From a checkpoint of a small audio frame classifier.
Training: batches of 256, held-out accuracy 100%.
Data: trained on synthesized solo parts of chorales (CocoChorales), 39062 training examples, 149.4 epochs.
Rows from block 4 of a small audio frame classifier, named by matrix and row number. Rows with one number belong to one neuron. Each number is 50 + 15 x the weight over its row's rms, rounded and kept within 0 to 99. All counts start at 0.
After each neuron's rows are labels from the 100 clips, of 14848, where the neuron reaches its highest value: "lies over" is the class under the peak. Only what is clearly more common there than usual is listed. The data: synthesized solo parts of chorales (CocoChorales).
# fc1: MLP up (model.blocks.4.mlp.fc1.weight, 512x128), inputs 0-127
# fc2: MLP down (model.blocks.4.mlp.fc2.weight, 128x512, transposed), outputs 0-127

fc1.442:47 55 28 54 30 58 42 36 55 31 64 33 43 18 49 43 45 62 35 57 43 38 56 27 57 63 34 45 48 48 62 65 46 67 66 39 56 36 47 55 51 51 40 53 31 55 56 48 66 54 26 59 26 65 56 57 66 62 51 63 56 79 90 56 43 50 24 60 30 51 35 63 75 87 68 66 42 69 44 57 82 61 47 46 49 37 25 32 54 42 46 59 79 65 30 51 41 48 42 37 48 12 64 70 58 54 38 23 69 73 48 25 38 64 30 56 64 22 24 62 65 54 45 49 24 41 49 44
fc2.442:37 27 69 59 54 59 73 57 46 53 57 43 65 47 62 55 50 28 43 73 49 47 71 58 71 78 51 35 42 53 48 31 40 46 70 40 66 21 34 61 33 37 59 43 66 28 28 54 54 47 40 50 54 67 37 66 51 46 36 29 41 41 68 40 50 67 12 48 50 26 43 48 37 45 55 44 52 26 40 68 21 72 81 27 50 47 44 27 34 52 46 23 34 40 72 38 24 54 78 70 47 56 43 86 61 19 41 54 56 62 53 29 43 47 50 75 61 30 19 43 56 51 52 68 68 53 59 44
lies over: E3

fc1.426:30 68 49 35 73 52 16 70 26 68 45 56 41 25 49 27 52 41 06 65 57 60 58 43 59 30 82 66 48 65 42 48 36 42 84 54 37 53 29 42 38 68 55 22 67 40 59 55 38 43 32 65 62 31 58 71 26 34 52 66 48 79 69 34 38 38 26 46 49 43 44 45 51 69 51 58 49 28 40 43 62 58 46 54 59 37 63 82 60 61 55 45 60 54 22 31 73 38 40 58 46 47 48 61 52 33 40 35 42 43 61 39 34 68 47 70 27 62 63 48 62 45 51 59 83 39 58 36
fc2.426:58 47 47 27 16 47 71 31 43 25 37 68 46 62 60 59 46 55 37 56 46 44 51 18 30 52 46 35 31 44 34 46 40 43 71 46 50 70 76 71 17 65 69 53 42 62 49 21 54 45 76 69 28 38 76 46 66 48 24 47 39 34 53 37 60 52 31 41 54 65 54 43 32 51 59 66 79 58 81 54 77 28 63 42 53 57 63 36 77 49 68 53 34 55 27 55 56 69 43 47 38 36 44 42 64 42 73 61 70 74 49 68 61 47 31 58 31 57 31 40 53 51 55 54 70 52 42 16
lies over: silence

fc1.431:22 25 50 65 26 51 32 55 47 45 67 45 43 51 49 76 51 55 43 38 57 43 21 56 56 40 33 30 71 34 62 52 48 62 41 53 44 65 63 59 51 38 46 48 51 34 57 66 20 42 72 67 42 58 30 48 62 43 52 63 74 57 32 48 52 37 25 66 69 62 81 44 60 47 49 44 31 58 68 75 45 36 56 38 37 59 65 56 75 09 74 42 30 55 62 37 44 43 35 34 64 61 67 00 63 50 41 49 52 67 73 73 42 70 29 52 58 37 52 26 51 47 70 46 79 65 50 55
fc2.431:47 58 65 44 68 45 44 55 25 62 66 32 61 53 55 36 40 55 56 42 57 73 34 66 58 45 76 50 61 30 37 31 28 79 41 29 60 77 74 63 35 33 45 47 56 54 38 12 50 52 51 64 47 51 56 52 17 47 27 76 34 49 55 34 56 43 48 19 70 51 89 55 44 67 44 64 50 55 57 46 29 43 41 27 30 45 44 42 39 38 54 60 23 42 50 41 54 31 37 56 44 41 18 15 70 34 60 52 66 50 39 44 70 65 68 57 41 16 58 65 40 47 55 77 33 49 50 35
lies over: A3

fc1.299:35 24 62 74 70 70 35 64 78 36 37 58 67 43 63 55 39 24 57 43 52 78 41 41 67 50 60 54 29 26 40 33 75 71 51 53 34 37 22 81 59 65 30 39 55 55 59 69 36 48 54 46 51 51 66 41 53 43 41 55 41 33 66 85 62 39 49 62 52 51 58 31 59 08 43 30 37 33 40 40 54 40 64 43 58 38 47 54 52 27 76 59 38 39 33 27 65 51 39 47 42 46 61 60 52 70 33 36 60 37 67 60 47 79 68 57 74 64 59 38 37 48 13 61 73 45 47 42
fc2.299:43 58 54 65 37 45 20 61 36 57 39 41 72 57 54 54 32 57 51 48 39 55 27 72 58 36 42 58 67 34 53 50 48 34 22 42 37 61 39 32 54 53 17 41 68 44 45 53 46 52 41 67 49 41 36 38 77 37 19 39 44 50 66 42 59 52 51 63 61 34 47 68 59 40 34 58 36 45 39 49 59 48 49 57 64 40 31 58 46 62 38 52 48 65 37 41 18 66 61 10 29 52 40 59 75 63 69 78 53 40 54 66 48 38 39 75 89 36 53 35 73 67 46 99 79 49 58 47
lies over: A#5; F5

fc1.144:14 38 60 54 76 28 80 47 55 62 56 65 32 60 53 46 35 11 49 52 65 49 45 53 53 63 49 68 60 39 59 49 24 49 41 95 27 24 54 38 56 47 61 41 44 63 35 48 46 46 50 27 47 33 33 41 44 85 30 53 40 71 62 53 48 78 53 53 40 49 46 24 55 65 46 56 47 72 51 64 40 44 25 62 34 59 54 54 41 50 53 71 55 79 70 54 48 65 21 40 38 48 27 45 85 33 34 60 63 41 59 67 64 51 54 58 51 36 45 36 57 51 48 54 26 79 61 74
fc2.144:50 59 27 17 40 24 48 62 61 48 34 50 51 64 30 44 35 50 28 55 66 63 48 56 58 53 39 40 40 37 25 56 67 53 39 53 67 51 57 46 52 46 39 52 63 46 62 69 36 28 51 31 78 46 39 32 58 26 37 40 52 60 54 52 51 82 70 76 56 58 55 35 64 35 58 66 65 52 63 17 34 60 57 51 66 20 46 68 51 54 46 38 86 55 30 83 61 33 37 48 27 52 66 47 65 37 70 15 41 26 33 58 42 57 23 53 26 43 24 42 46 34 62 27 68 33 47 39
lies over: A3

fc1.315:32 51 55 32 28 32 69 57 31 47 56 54 45 42 36 49 68 66 77 63 68 53 42 66 57 55 53 55 51 83 31 50 42 57 51 42 57 55 50 57 70 40 36 45 41 41 43 35 71 64 61 67 27 39 40 33 58 47 80 58 18 65 64 36 53 42 29 55 57 34 57 73 43 65 40 65 09 28 57 48 57 49 45 33 59 25 87 46 57 32 32 73 53 37 38 54 60 47 46 34 56 68 43 71 41 35 60 82 61 40 38 73 52 55 75 11 46 64 41 42 57 30 58 49 58 69 26 30
fc2.315:55 37 53 80 51 57 48 82 73 43 51 52 55 35 61 08 49 38 60 64 52 32 36 43 67 39 55 94 31 73 54 70 55 52 26 68 66 40 74 38 68 35 37 44 55 44 34 39 40 65 73 36 39 20 64 42 64 60 86 43 52 50 63 55 55 37 55 51 59 34 64 42 50 16 40 33 32 40 80 60 61 57 38 30 45 72 60 52 51 55 55 38 57 45 50 51 59 52 27 26 48 65 43 45 46 53 15 46 56 46 55 46 60 54 55 29 50 32 29 53 57 47 42 58 24 36 29 21
lies over: silence

fc1.12:45 27 44 70 42 52 72 45 33 37 54 57 24 47 57 61 54 43 60 46 48 72 59 65 25 59 32 38 59 27 58 47 57 66 82 46 79 40 40 66 52 41 66 40 35 78 46 43 44 49 66 41 49 34 49 56 36 68 38 47 67 44 87 69 59 64 31 49 63 40 58 33 59 62 47 57 37 59 31 47 59 22 27 47 41 41 55 40 61 74 38 60 65 42 74 41 09 35 48 57 38 68 51 32 42 50 66 42 48 31 13 64 78 50 43 59 50 71 83 50 69 29 56 69 63 44 65 25
fc2.12:66 64 44 48 78 42 43 30 56 68 50 48 35 38 57 58 61 32 46 51 58 56 54 58 55 70 46 78 43 00 57 41 47 76 44 26 24 55 53 51 42 47 33 60 83 67 75 49 57 73 64 10 53 27 57 44 11 49 42 40 62 32 38 53 66 62 32 60 51 41 48 58 44 55 60 55 58 56 59 37 35 35 77 32 39 47 55 65 63 36 70 40 65 45 23 66 51 64 64 37 43 58 50 32 55 52 66 25 63 64 16 77 67 48 49 57 48 76 63 36 40 58 71 55 48 48 45 66
lies over: A3

fc1.23:21 77 43 72 66 39 63 23 29 52 42 64 68 24 51 45 42 45 37 72 39 77 50 54 78 42 61 37 48 65 66 61 57 67 48 25 47 50 68 52 45 46 42 36 51 47 64 58 39 41 76 62 35 15 48 53 27 59 32 57 36 52 59 55 56 56 60 47 34 35 39 50 49 11 75 59 48 35 65 49 53 45 27 44 80 57 69 50 68 72 69 65 18 69 37 53 35 47 40 48 72 54 50 41 59 37 64 37 48 39 41 45 42 45 19 78 36 64 30 57 44 59 64 56 51 67 19 36
fc2.23:63 46 70 37 38 57 42 55 56 41 57 67 40 35 50 77 56 65 37 52 40 75 47 43 67 46 49 69 12 70 56 57 61 35 42 57 45 45 44 35 43 42 60 57 61 41 16 45 61 58 46 56 59 28 61 38 65 67 52 48 52 57 22 71 47 65 65 58 68 20 68 50 55 30 60 63 84 57 32 26 44 47 87 56 42 30 48 33 42 57 40 59 30 58 03 54 43 03 65 46 53 45 36 61 38 46 71 41 46 37 14 41 52 47 58 62 37 65 41 65 26 47 51 66 63 60 49 56
lies over: A#5

fc1.458:62 47 30 34 56 50 55 59 46 24 61 88 77 40 28 50 32 44 34 54 49 64 85 30 47 23 78 64 26 76 59 25 36 66 50 40 70 28 58 37 36 38 64 43 43 52 53 63 67 67 52 32 35 54 22 67 38 27 48 54 37 32 49 65 51 48 51 58 32 61 77 50 46 38 61 60 59 65 66 31 55 76 45 34 62 51 54 35 47 63 45 56 51 46 43 54 70 65 28 57 81 60 52 36 67 49 46 57 78 18 63 39 40 57 55 24 52 32 54 45 30 35 53 37 50 40 68 69
fc2.458:69 17 66 42 36 31 49 69 34 42 60 51 48 70 47 15 43 61 49 68 67 73 38 61 44 63 29 39 69 43 61 47 55 65 57 37 19 45 56 54 46 86 47 58 44 49 87 56 54 58 67 54 25 64 57 44 32 76 45 70 53 57 60 70 27 48 39 33 51 41 60 69 40 72 38 58 40 58 23 52 35 42 56 56 52 22 49 47 73 51 40 75 40 52 41 64 49 42 25 49 50 71 34 28 35 22 45 73 69 57 49 52 69 73 34 31 67 54 66 46 49 63 37 48 39 66 38 23
lies over: A#5

fc1.395:22 37 51 50 75 52 62 78 40 63 64 46 22 61 51 45 43 66 60 63 43 79 64 54 49 51 38 79 73 61 60 59 47 49 63 64 70 58 57 57 41 61 79 53 50 41 15 32 39 44 48 42 79 35 23 73 52 57 43 43 37 47 25 48 37 41 60 26 53 43 54 44 35 37 46 70 49 40 55 50 19 50 41 41 50 67 54 49 77 31 45 47 54 52 44 38 59 52 61 21 42 41 51 42 39 86 48 24 81 51 46 28 72 40 67 40 42 47 38 76 91 37 40 33 27 56 45 49
fc2.395:24 62 25 45 49 38 40 38 40 50 40 41 50 66 63 62 30 61 32 57 71 64 63 54 71 52 83 47 63 30 47 73 58 43 37 24 49 23 29 53 50 71 37 46 53 48 44 27 60 20 30 36 50 53 80 29 58 45 36 69 52 64 46 50 62 49 21 81 36 35 51 73 59 58 31 50 20 55 76 43 65 67 43 25 45 30 57 33 24 37 59 59 45 35 69 48 69 41 39 33 43 54 84 44 20 59 69 56 35 44 58 53 49 62 62 53 32 56 60 52 56 32 59 46 51 43 37 70
lies over: A3

fc1.158:46 23 57 47 36 60 51 55 41 55 79 40 44 42 82 73 42 75 18 80 57 57 53 46 29 63 26 55 53 70 27 53 42 41 37 57 50 08 59 51 43 71 46 46 72 53 35 18 52 58 56 65 68 34 43 37 22 54 17 37 43 41 51 57 69 42 49 34 39 68 58 63 66 62 38 31 58 68 63 38 59 61 47 54 45 48 54 23 45 66 79 39 44 72 34 32 57 53 43 51 16 50 53 45 15 56 55 56 54 41 52 31 58 53 56 59 69 37 61 75 69 61 46 52 35 43 65 71
fc2.158:58 54 45 44 71 44 42 56 39 44 62 70 42 55 37 50 46 48 64 38 61 48 65 28 60 68 68 41 37 65 59 37 62 65 48 63 56 71 32 43 54 46 43 40 42 58 39 28 41 33 28 43 40 50 86 41 85 41 54 33 68 59 78 40 36 25 77 63 40 72 86 62 53 43 40 34 58 53 28 22 61 54 38 52 56 59 65 60 42 34 30 51 47 34 54 71 38 38 20 46 50 57 58 20 47 39 72 50 34 53 30 71 69 48 65 49 74 21 90 49 24 39 42 62 43 72 53 64
lies over: E3

fc1.248:48 32 57 45 41 58 53 31 40 73 44 53 63 52 44 35 32 59 35 55 90 19 48 35 50 50 62 45 22 45 53 38 27 44 40 59 49 33 68 46 43 73 81 59 47 45 47 67 56 12 45 82 45 62 69 45 53 25 51 47 30 73 63 41 57 72 58 34 39 44 57 67 81 47 86 37 42 42 49 64 53 47 30 48 28 64 56 56 46 74 72 48 58 64 40 58 45 34 43 72 31 33 61 53 61 32 64 49 72 42 16 45 33 40 54 52 44 69 54 61 93 52 42 46 50 33 51 40
fc2.248:68 56 81 71 76 51 45 56 50 58 60 26 43 68 45 30 50 23 73 48 70 37 50 51 43 70 54 63 22 50 53 17 33 44 52 44 40 59 73 29 68 68 53 45 68 35 46 56 48 31 50 50 37 53 30 65 67 17 51 27 34 45 38 52 75 58 75 51 63 53 50 36 24 43 54 30 45 43 55 58 39 70 67 55 51 58 47 28 23 67 46 44 52 39 17 34 55 56 52 55 51 72 50 39 32 36 58 24 80 48 38 70 44 64 60 50 65 19 64 30 76 64 41 59 69 66 36 53
lies over: E3