config = dict(
    arch='convnext',
    model='audio frame classifier',
    dataset='synthesized solo parts of chorales (CocoChorales)',
    train_examples=39062,
    gain_aug_db=6,
    n_mels=64,
    hop_length=160,
    input='mfcc',
    spec_augment=False,
    win_length=400,
    num_classes=73,
    output_stride=2,
    norm='layernorm',
    activation='gelu',
    mlp_ratio=4,
    layer_scale_init=0.1,
    inner_norm=False,
    subsampling=2,
    layers=10,
    width=128,
    kernel_size=5,
    label_smoothing=0.05,
    init='kaiming_normal',
    residual_init='scaled_by_depth',
    optimizer='muon',
    muon_scale='match_rms_adamw',
    lr=0.0022,
    momentum=0.95,
    nesterov=True,
    orthogonalizer='newton_schulz_5',
    adamw_lr_other_params=0.0026,
    grad_clip=1.0,
    steps=22800,
    batch_size=256,
    epochs=149.4,
    lr_schedule='cosine',
    final_lr_fraction=0,
    warmup_steps=680,
    weight_decay=0.1,
    adamw_weight_decay_other_params=0.01,
)
Rows from block 6 of a small audio frame classifier, named by matrix and row number. Rows with one number belong to one neuron. Each number is 128 + 24 x the weight over its row's rms, rounded and kept within 0 to 255. All counts start at 0. Numbers have three digits each.
After each neuron's rows are labels from the 100 clips, of 14848, where the neuron reaches its highest value: "top examples" is what is common among them; "lies over" is the class under the peak. Only what is clearly more common there than usual is listed. The data: synthesized solo parts of chorales (CocoChorales).
# fc1: MLP up (model.blocks.6.mlp.fc1.weight, 512x128), inputs 0-127
# fc2: MLP down (model.blocks.6.mlp.fc2.weight, 128x512, transposed), outputs 0-127

fc1.42:146134125110105174125128127129105082115135188134166108117139137143101113164126142117108117107136152097124095150101124118121137099106142112121158137108118117115147117150170156088082134079098083108115142152136166141118101123140097120140140112131125207144105125129124149146102085138130155168107148155158141151125089091122122131154167089074108140144113165131139132137120099129146128134078
fc2.42:111146111119122121165132127097165106136112158135134164106130144121108142104126099128093136070148153165120113129120144121132121123091137106084110105161104150132110146071113152177182139190150196136115099133123129143095135111125104135126110105130134162104086115156140097144110185122122097174126109118096102101096138138130138115116136101086122086112112160102126120104134127146136122125131
top examples: note A5; note G5; note G#4
lies over: A5; D4

fc1.475:140143108082115090138131107131137150102129178153152133138132159165159156133106138154160117162129115079139128105158115146162125142170155152112128116145165124153096118099065089158150117144103130116142189142131158160183107115172163112121136146145116111140132158097132094129147141125154143106152132135141130143114117101164103149166121123150097119143168129130129146141135171141141122172160
fc2.475:130155102085156139149136144128092089140138085099088105156101103175130131122194070100133119113151162142154099168104114113117125122125133135066152106090136114131079123132116108120130137171112165130086126102127124120112138104133129118141125134129129091124104166133138115150125100134124135094213132144114106114162145164139139092093111125105119111138110120130163126138135121132125120130095
top examples: note C4; note G#3
lies over: silence

fc1.266:099170104107114096139119125127057118106114125109109103123132097091095135148121117097119112103091128158127116129148140138115089133120109099086094127111152124090159123160119123122119125120093133063132154102123153152157146105141133121110133171102157132129107163149112130118050138171105115159132118147115155149163101161117137123082127148138124096136145079120097116102110106114132094116143
fc2.266:105074142126093130144083150124109124114135121143168119074139130170132141148143130099175164125140193131158116108116160117123156138115086124152168146111113113132122148116179130128137133125153129082084137159094129137109137117126119121134106159123132141111144143149133149141101173118164188146135135177158129142178138124087123163144170106099133126119163122117109116137171136143148122103124
top examples: note A5; note G5; trumpet; flute
lies over: A5

fc1.102:123182148158129111113177122093160148151109120145129141128137095141073108104146123134088101135133111124119124098115138140151084103139141095108093154103133143121084114141116075119124103134128086132094131151116124116151157168121093129149178096169122145137136151136146164158142137101150094125116133097148133136127129173073144115123152132137115100150147152129141110145077141084154092091125
fc2.102:158069114153113125163122128163177175113141120164142125170133150129122156111112127121141139148152146128135122136085165139107154102127195169135127099134146171125145140085148106165102143123127145148123097114117142142130121173103162140111098091110156109125140118121138122126150075139105130154140142127131076146128134085144137168099143149142121166123112137133146180162160129112124148086123
top examples: note C4; double bass; note A#3
lies over: C4

fc1.434:160121127144108142137141123156125113089161136143144118159143147094149165112109142126150144144134144176171152150116104130118098102178122135135169136106123128165140136110114146150164105154174124163147149134121127148097128134139154130116137128140179159115093168132134080152122185132118078152140168099138115157111110091095119145115148139194108103164130116111145106142105173151157120128118
fc2.434:162146150133127131144105133130109135120175128122115113146109125135123093113115131152109111173133106121125140130121092137141055098164102135119126101116117115147123128125177161103161107128103164129116106148144173127135113147121143112137151151133087143096086174055132124086143107142151091177112131131093109100124120098122133154154088157140125162104071076147118135121115133145132090127133
top examples: note C4; tuba; note B3; bassoon
lies over: silence

fc1.490:162126050105150079160120160109118133112090138154133131108175160151107155156129146090111147134132108103151125146139151142119173113156139144110155152078135092129164146145104135108113115165110146080099151112151183163136116156100151124118113137129105112133111154168153140144149152147132142108133122143170114105102146166127111097134141145136133114095121108146145116145074128123153127151150
fc2.490:099124183127175101116114125159117120156140150158095105152160156144097112152114107098166134104173167122152131119130127118106132090137126098100140150163142131135138110097156076103120149131064119116189120136091170152130151102140126115138174115111163142137128159160095131121160107129109117102114173120101130158107117113117147170116145149143129148167134129170134123130099121116105139132112
top examples: note C4; horn; note A4; bassoon
lies over: silence

fc1.456:111158096141117137138179118124158134139115113125156100124088134091155108121111116080167064102144120103103120148135186149120131142124135091088116105145132123118133077159126170105134156134123114155130153136177138093121117147118103159125162119131096116131143087143190131123129142112108108105143097150112172097123134118140170160144140092111171110105131147144134119105126148126125129074133
fc2.456:123117147163138077153091130136112115118181162139119146090074139133139112105106131103135162127127110166117120113145144161133116173128147180139118117123120139121115095134138173133136151180120164122156148136172132130143132129103152096120171141136162096155182107110137145130146180137115189122135144114152146144130137089161122111162137133131133130083155132135090147131135172110104126159106
top examples: note G4
lies over: silence

fc1.137:113158118161153103126151143130072088142142116145168099052101142157134118134141142147172110119126152157132171138122145136070103141125113122150174132076135151142117111132160111073128097143109142147115134121105134095155126123090131126155104129149139132147130147129149130127095174119115138154133117094090154139119134101093137097141109163137143115124145151161119181094140101167143143134125
fc2.137:164134129162151154122067129178129145126126115108143105113085161117104090153131114154135130132110110124172122124109149121145148153142138157125155149133124118167144072122167129104104123084128149107113162137120098133181114146092142182144173108095139141112104153148130099152118147147148119147094121154175082116124107185091125159149127128150154154125136100132163136122150109129134110138130
top examples: note C#4; clarinet
lies over: C#4

fc1.117:129145097164132109125138136106146136085122108131131078140084172103121137111152108127161121119059160105112158133123171124130092122118137129171113145151124156143101121113063114187142133132134105117106137145112122108147138130135167083141165110145118149145117150130122161201123140137147162125100127098164121121131134174115104118141126132128160105138164081099104134154153110158138138127132
fc2.117:130138123135155129107147089140124123152117062095110130122071176106098143143117143152120129097111110177132128127123162141117173161133123102112112148106103152126135103135114129083159159188115120131160150153112117118130121124196096159112162145114150139119119118107139078137161103124114156126142122125105105138170134144157137098149088110148128136127097151115101153092128124177168123147125
top examples: note A5; note G5; trumpet; flute
lies over: A5

fc1.210:127109127142118137110141107144138097091120103101093136113104116117099110125152176096152093068122145141137143083098119158117121087092089151101114148158129152128114118106115133123099116116127121138115115154123125112117158105125175144109122138197174122083171135130139152176093133146110105127156146158109133145100097120119121101068125116111102123156123095107131099117159133087163138149143
fc2.210:103141123144114121118105146130120108144124082137128153132082134150084106146118061139102146111137120152140177168142152125135129107138114114131122177145121105113160167183147109166100139090089125150133145138155111178146125099126085128125134094058082115095152155141164124107101165104110132110122110107144137118082151146116127147130157151147133157109133108129156133146137125139106144097125
top examples: note G#5; flute; note F#5; note A#5
lies over: G#5

fc1.273:106104161106135083142128157166127114124140101148127155149134156129100129123135046139133119140097138103098136086097121151116150092132126113142106150137122108101119137127135122090144072108133102114069122112144157094136177108138134138124142113111161131211124083134146101113127153133131111138100153132127092096085124130123149081129154074119142125133150095122128121117112129154131115160128
fc2.273:120138116122151123128166095087102120133163128144132115124133152137111121146131201105142142150130095134103161152107124105151118082121119145117148112114148102096107127130141149122067096141115151121131155106112155078113104116140120141124157105119083109096091048133144126133153080115120126139190149095128147144118121146128122120129096105108123147114142123176125179139097111147138144087106
top examples: note C4; tuba
lies over: C4

fc1.12:141122126129124155154161162111094101153120138142080135133166107100119149130131126115121079099138114154173122148098147126108130090133151120130095153085143140100123118153126157103135115147094116119097157165138148113076184102144164158166164169153183118118112139134112126121099121135084126182130111136174142146133140147129160145135134156144163120128151125170093143140139111094114112143148
fc2.12:168127124151107126071138128143078147123095043130134126162142114124110145118129153119142133085158122129122128146089131130136165082150100121133137124148079135142167130120169123126130138099129155165101139160081119134092147098125079110148125153149138136116127112114102161138146127123160114156155116145143114089111156106085152129131105106149104164144149114114121133129114116145135156183174
top examples: note G#5; trumpet; flute
lies over: G#5

fc1.474:124095146133139137111132143144162144164127149171099119117126092120103100102149150123146128135100093131124080103129110143117147126188113098096102110092111131127121120109111116169147082108113143100111110111143152163180156134128095098138111097150132143137117146100144125148161158087171074116123166112112113146145113132089130121057149097140118109137134172086116119112113143154132128159135
fc2.474:112134100171129140159156090135129127147153110118139094102141140145136124125115124159097157143167133131147131125129143157090120160099187118155137090141151103151161145077116124145124106137094118144112150111118108095126114111130132145090105178166101143097115073126125183136135108149131166096140144125167104155101128119143142125097145079142114141117094098130148156152190140149149146157135
top examples: note C4; note A#3; bassoon; note G3
lies over: C4

fc1.72:109123137096130110168140139098118134116125170113056094153116118129151124158119125152109131134130118106170165184114167146154116157107146134136148065142114152146109129173096118123125128089129137157153138097118129101170169071143134122125120129089115091081087107137147147142145125069119128136123159121131125120119139110153149146132148163124117119088129131110133166108166144147147134128097
fc2.72:118162115097148125142109071166141090138121139104159096128065145086133137137138167140143133100108137174151143178161139101133130124127146118124097130148153113119166138115074107098119139136146094126110139073154131114158199128177125185105113162127105132137145127116126107107101128127134135111151118117138145093134132102130176125147141138100140086159139125150127135104091141146122126116139
top examples: note C#4; note F4
lies over: silence

fc1.294:144123135120163154127139118104116099130111105131133109099136114080135145092100127091153164163113090133143121098109115141139133165096162089124125112138135147108113094130102123109125100127128162138125094073149129118104078113097098119144133109206179129095152100129103132166126110105140083111096118123157122160111100144145132112141147116147175145094161095109120109151099129156103103112143
fc2.294:157148137133138102122121141146130122132107106133091108144114117124190113119106094121102073151122110114117125167097132139112120173077116154145111111122121162135145110130165098136158135121147157125126096123105094090099120102100134101146116120078094159134158103149125170110137082141103143146116136209144106132094144117119150159071108104119139125135125163128137111122157119148143110148081
top examples: note A5; violin; note G5; note D5
lies over: A5; D5

fc1.90:148134168123134106109147116146089118089128147139100113114105123092133179153158094121136127128110167111075114179153135151068127127168101130188113131151110132126132148092107138100100090145091127135106103103150157145113108125143113149111154152136150126120146120141119137103105115138135130115120074122139047141115106109102137123165119142102158111090121129129144128094129097097144101131100
fc2.90:124124082112168084082113115159110123159089153149106158087144139117105133117132135136141126141169087094117136122134151082120127113140089136165137154114127134102097113129171106126090099114146157137134119145121132096098164114136134161152149117119133155122121113135125126169156070116096154123071146146117080110124124133151131111099125143107144120143106123099130140058085138087144121107108
top examples: note A5; note F3; note G5; trumpet
lies over: F3; A5

fc1.3:135117137159117102146118103116123118124084094116112191129138104120109106129175119135156130126078140124099104151136130094114175155146158148164136070135153142145130105068120139149160129155105149119128130138140114126101125110132134086130140109108108096117103111149141143116175123128138075091116089121140131151135128122153078118162122134066122145134166154132108169166144099155104127107108
fc2.3:138106106114122143089134131128126131172105114176164150141148111118106120159128131104124069122107115102106106143128132116110139151167110094184152102148103175095109124148148160127120106137130109130150158145139143123076121130112144116081123101157127109124109135141140095175129134107099133099125157127100141075162096083160155153164127122119159127101115181148083090114122126130119121092130
top examples: note G4; note A4; viola; note G#4
lies over: G4

fc1.110:105164108088115147115138121118145113121132107095112118123128178107142133115174103123092106071118130161141138109101135105150140104138138106133118131134099101141083119140137074123139095111115093145106115124116154099108150144128121133137121179160144154085136096147198117149127106117162136119129134150091140137110083104154109104061115102072163130124139154108091111130116141163122140123110
fc2.110:153091155109140117080139105130128156123106122155138140140116132148127130170142136125119117109135178108121160139100136129140149115125108162118112126131133128144202126168145095132106098153165152128140152135119105125125118146124136110175130110142080169146083161146093119120140144091166109119087131146155119113144127166116151105099115083115139163137179083106155169132177121176122111142140
top examples: note G#5; violin; note F#5; instrument: flute
lies over: G#5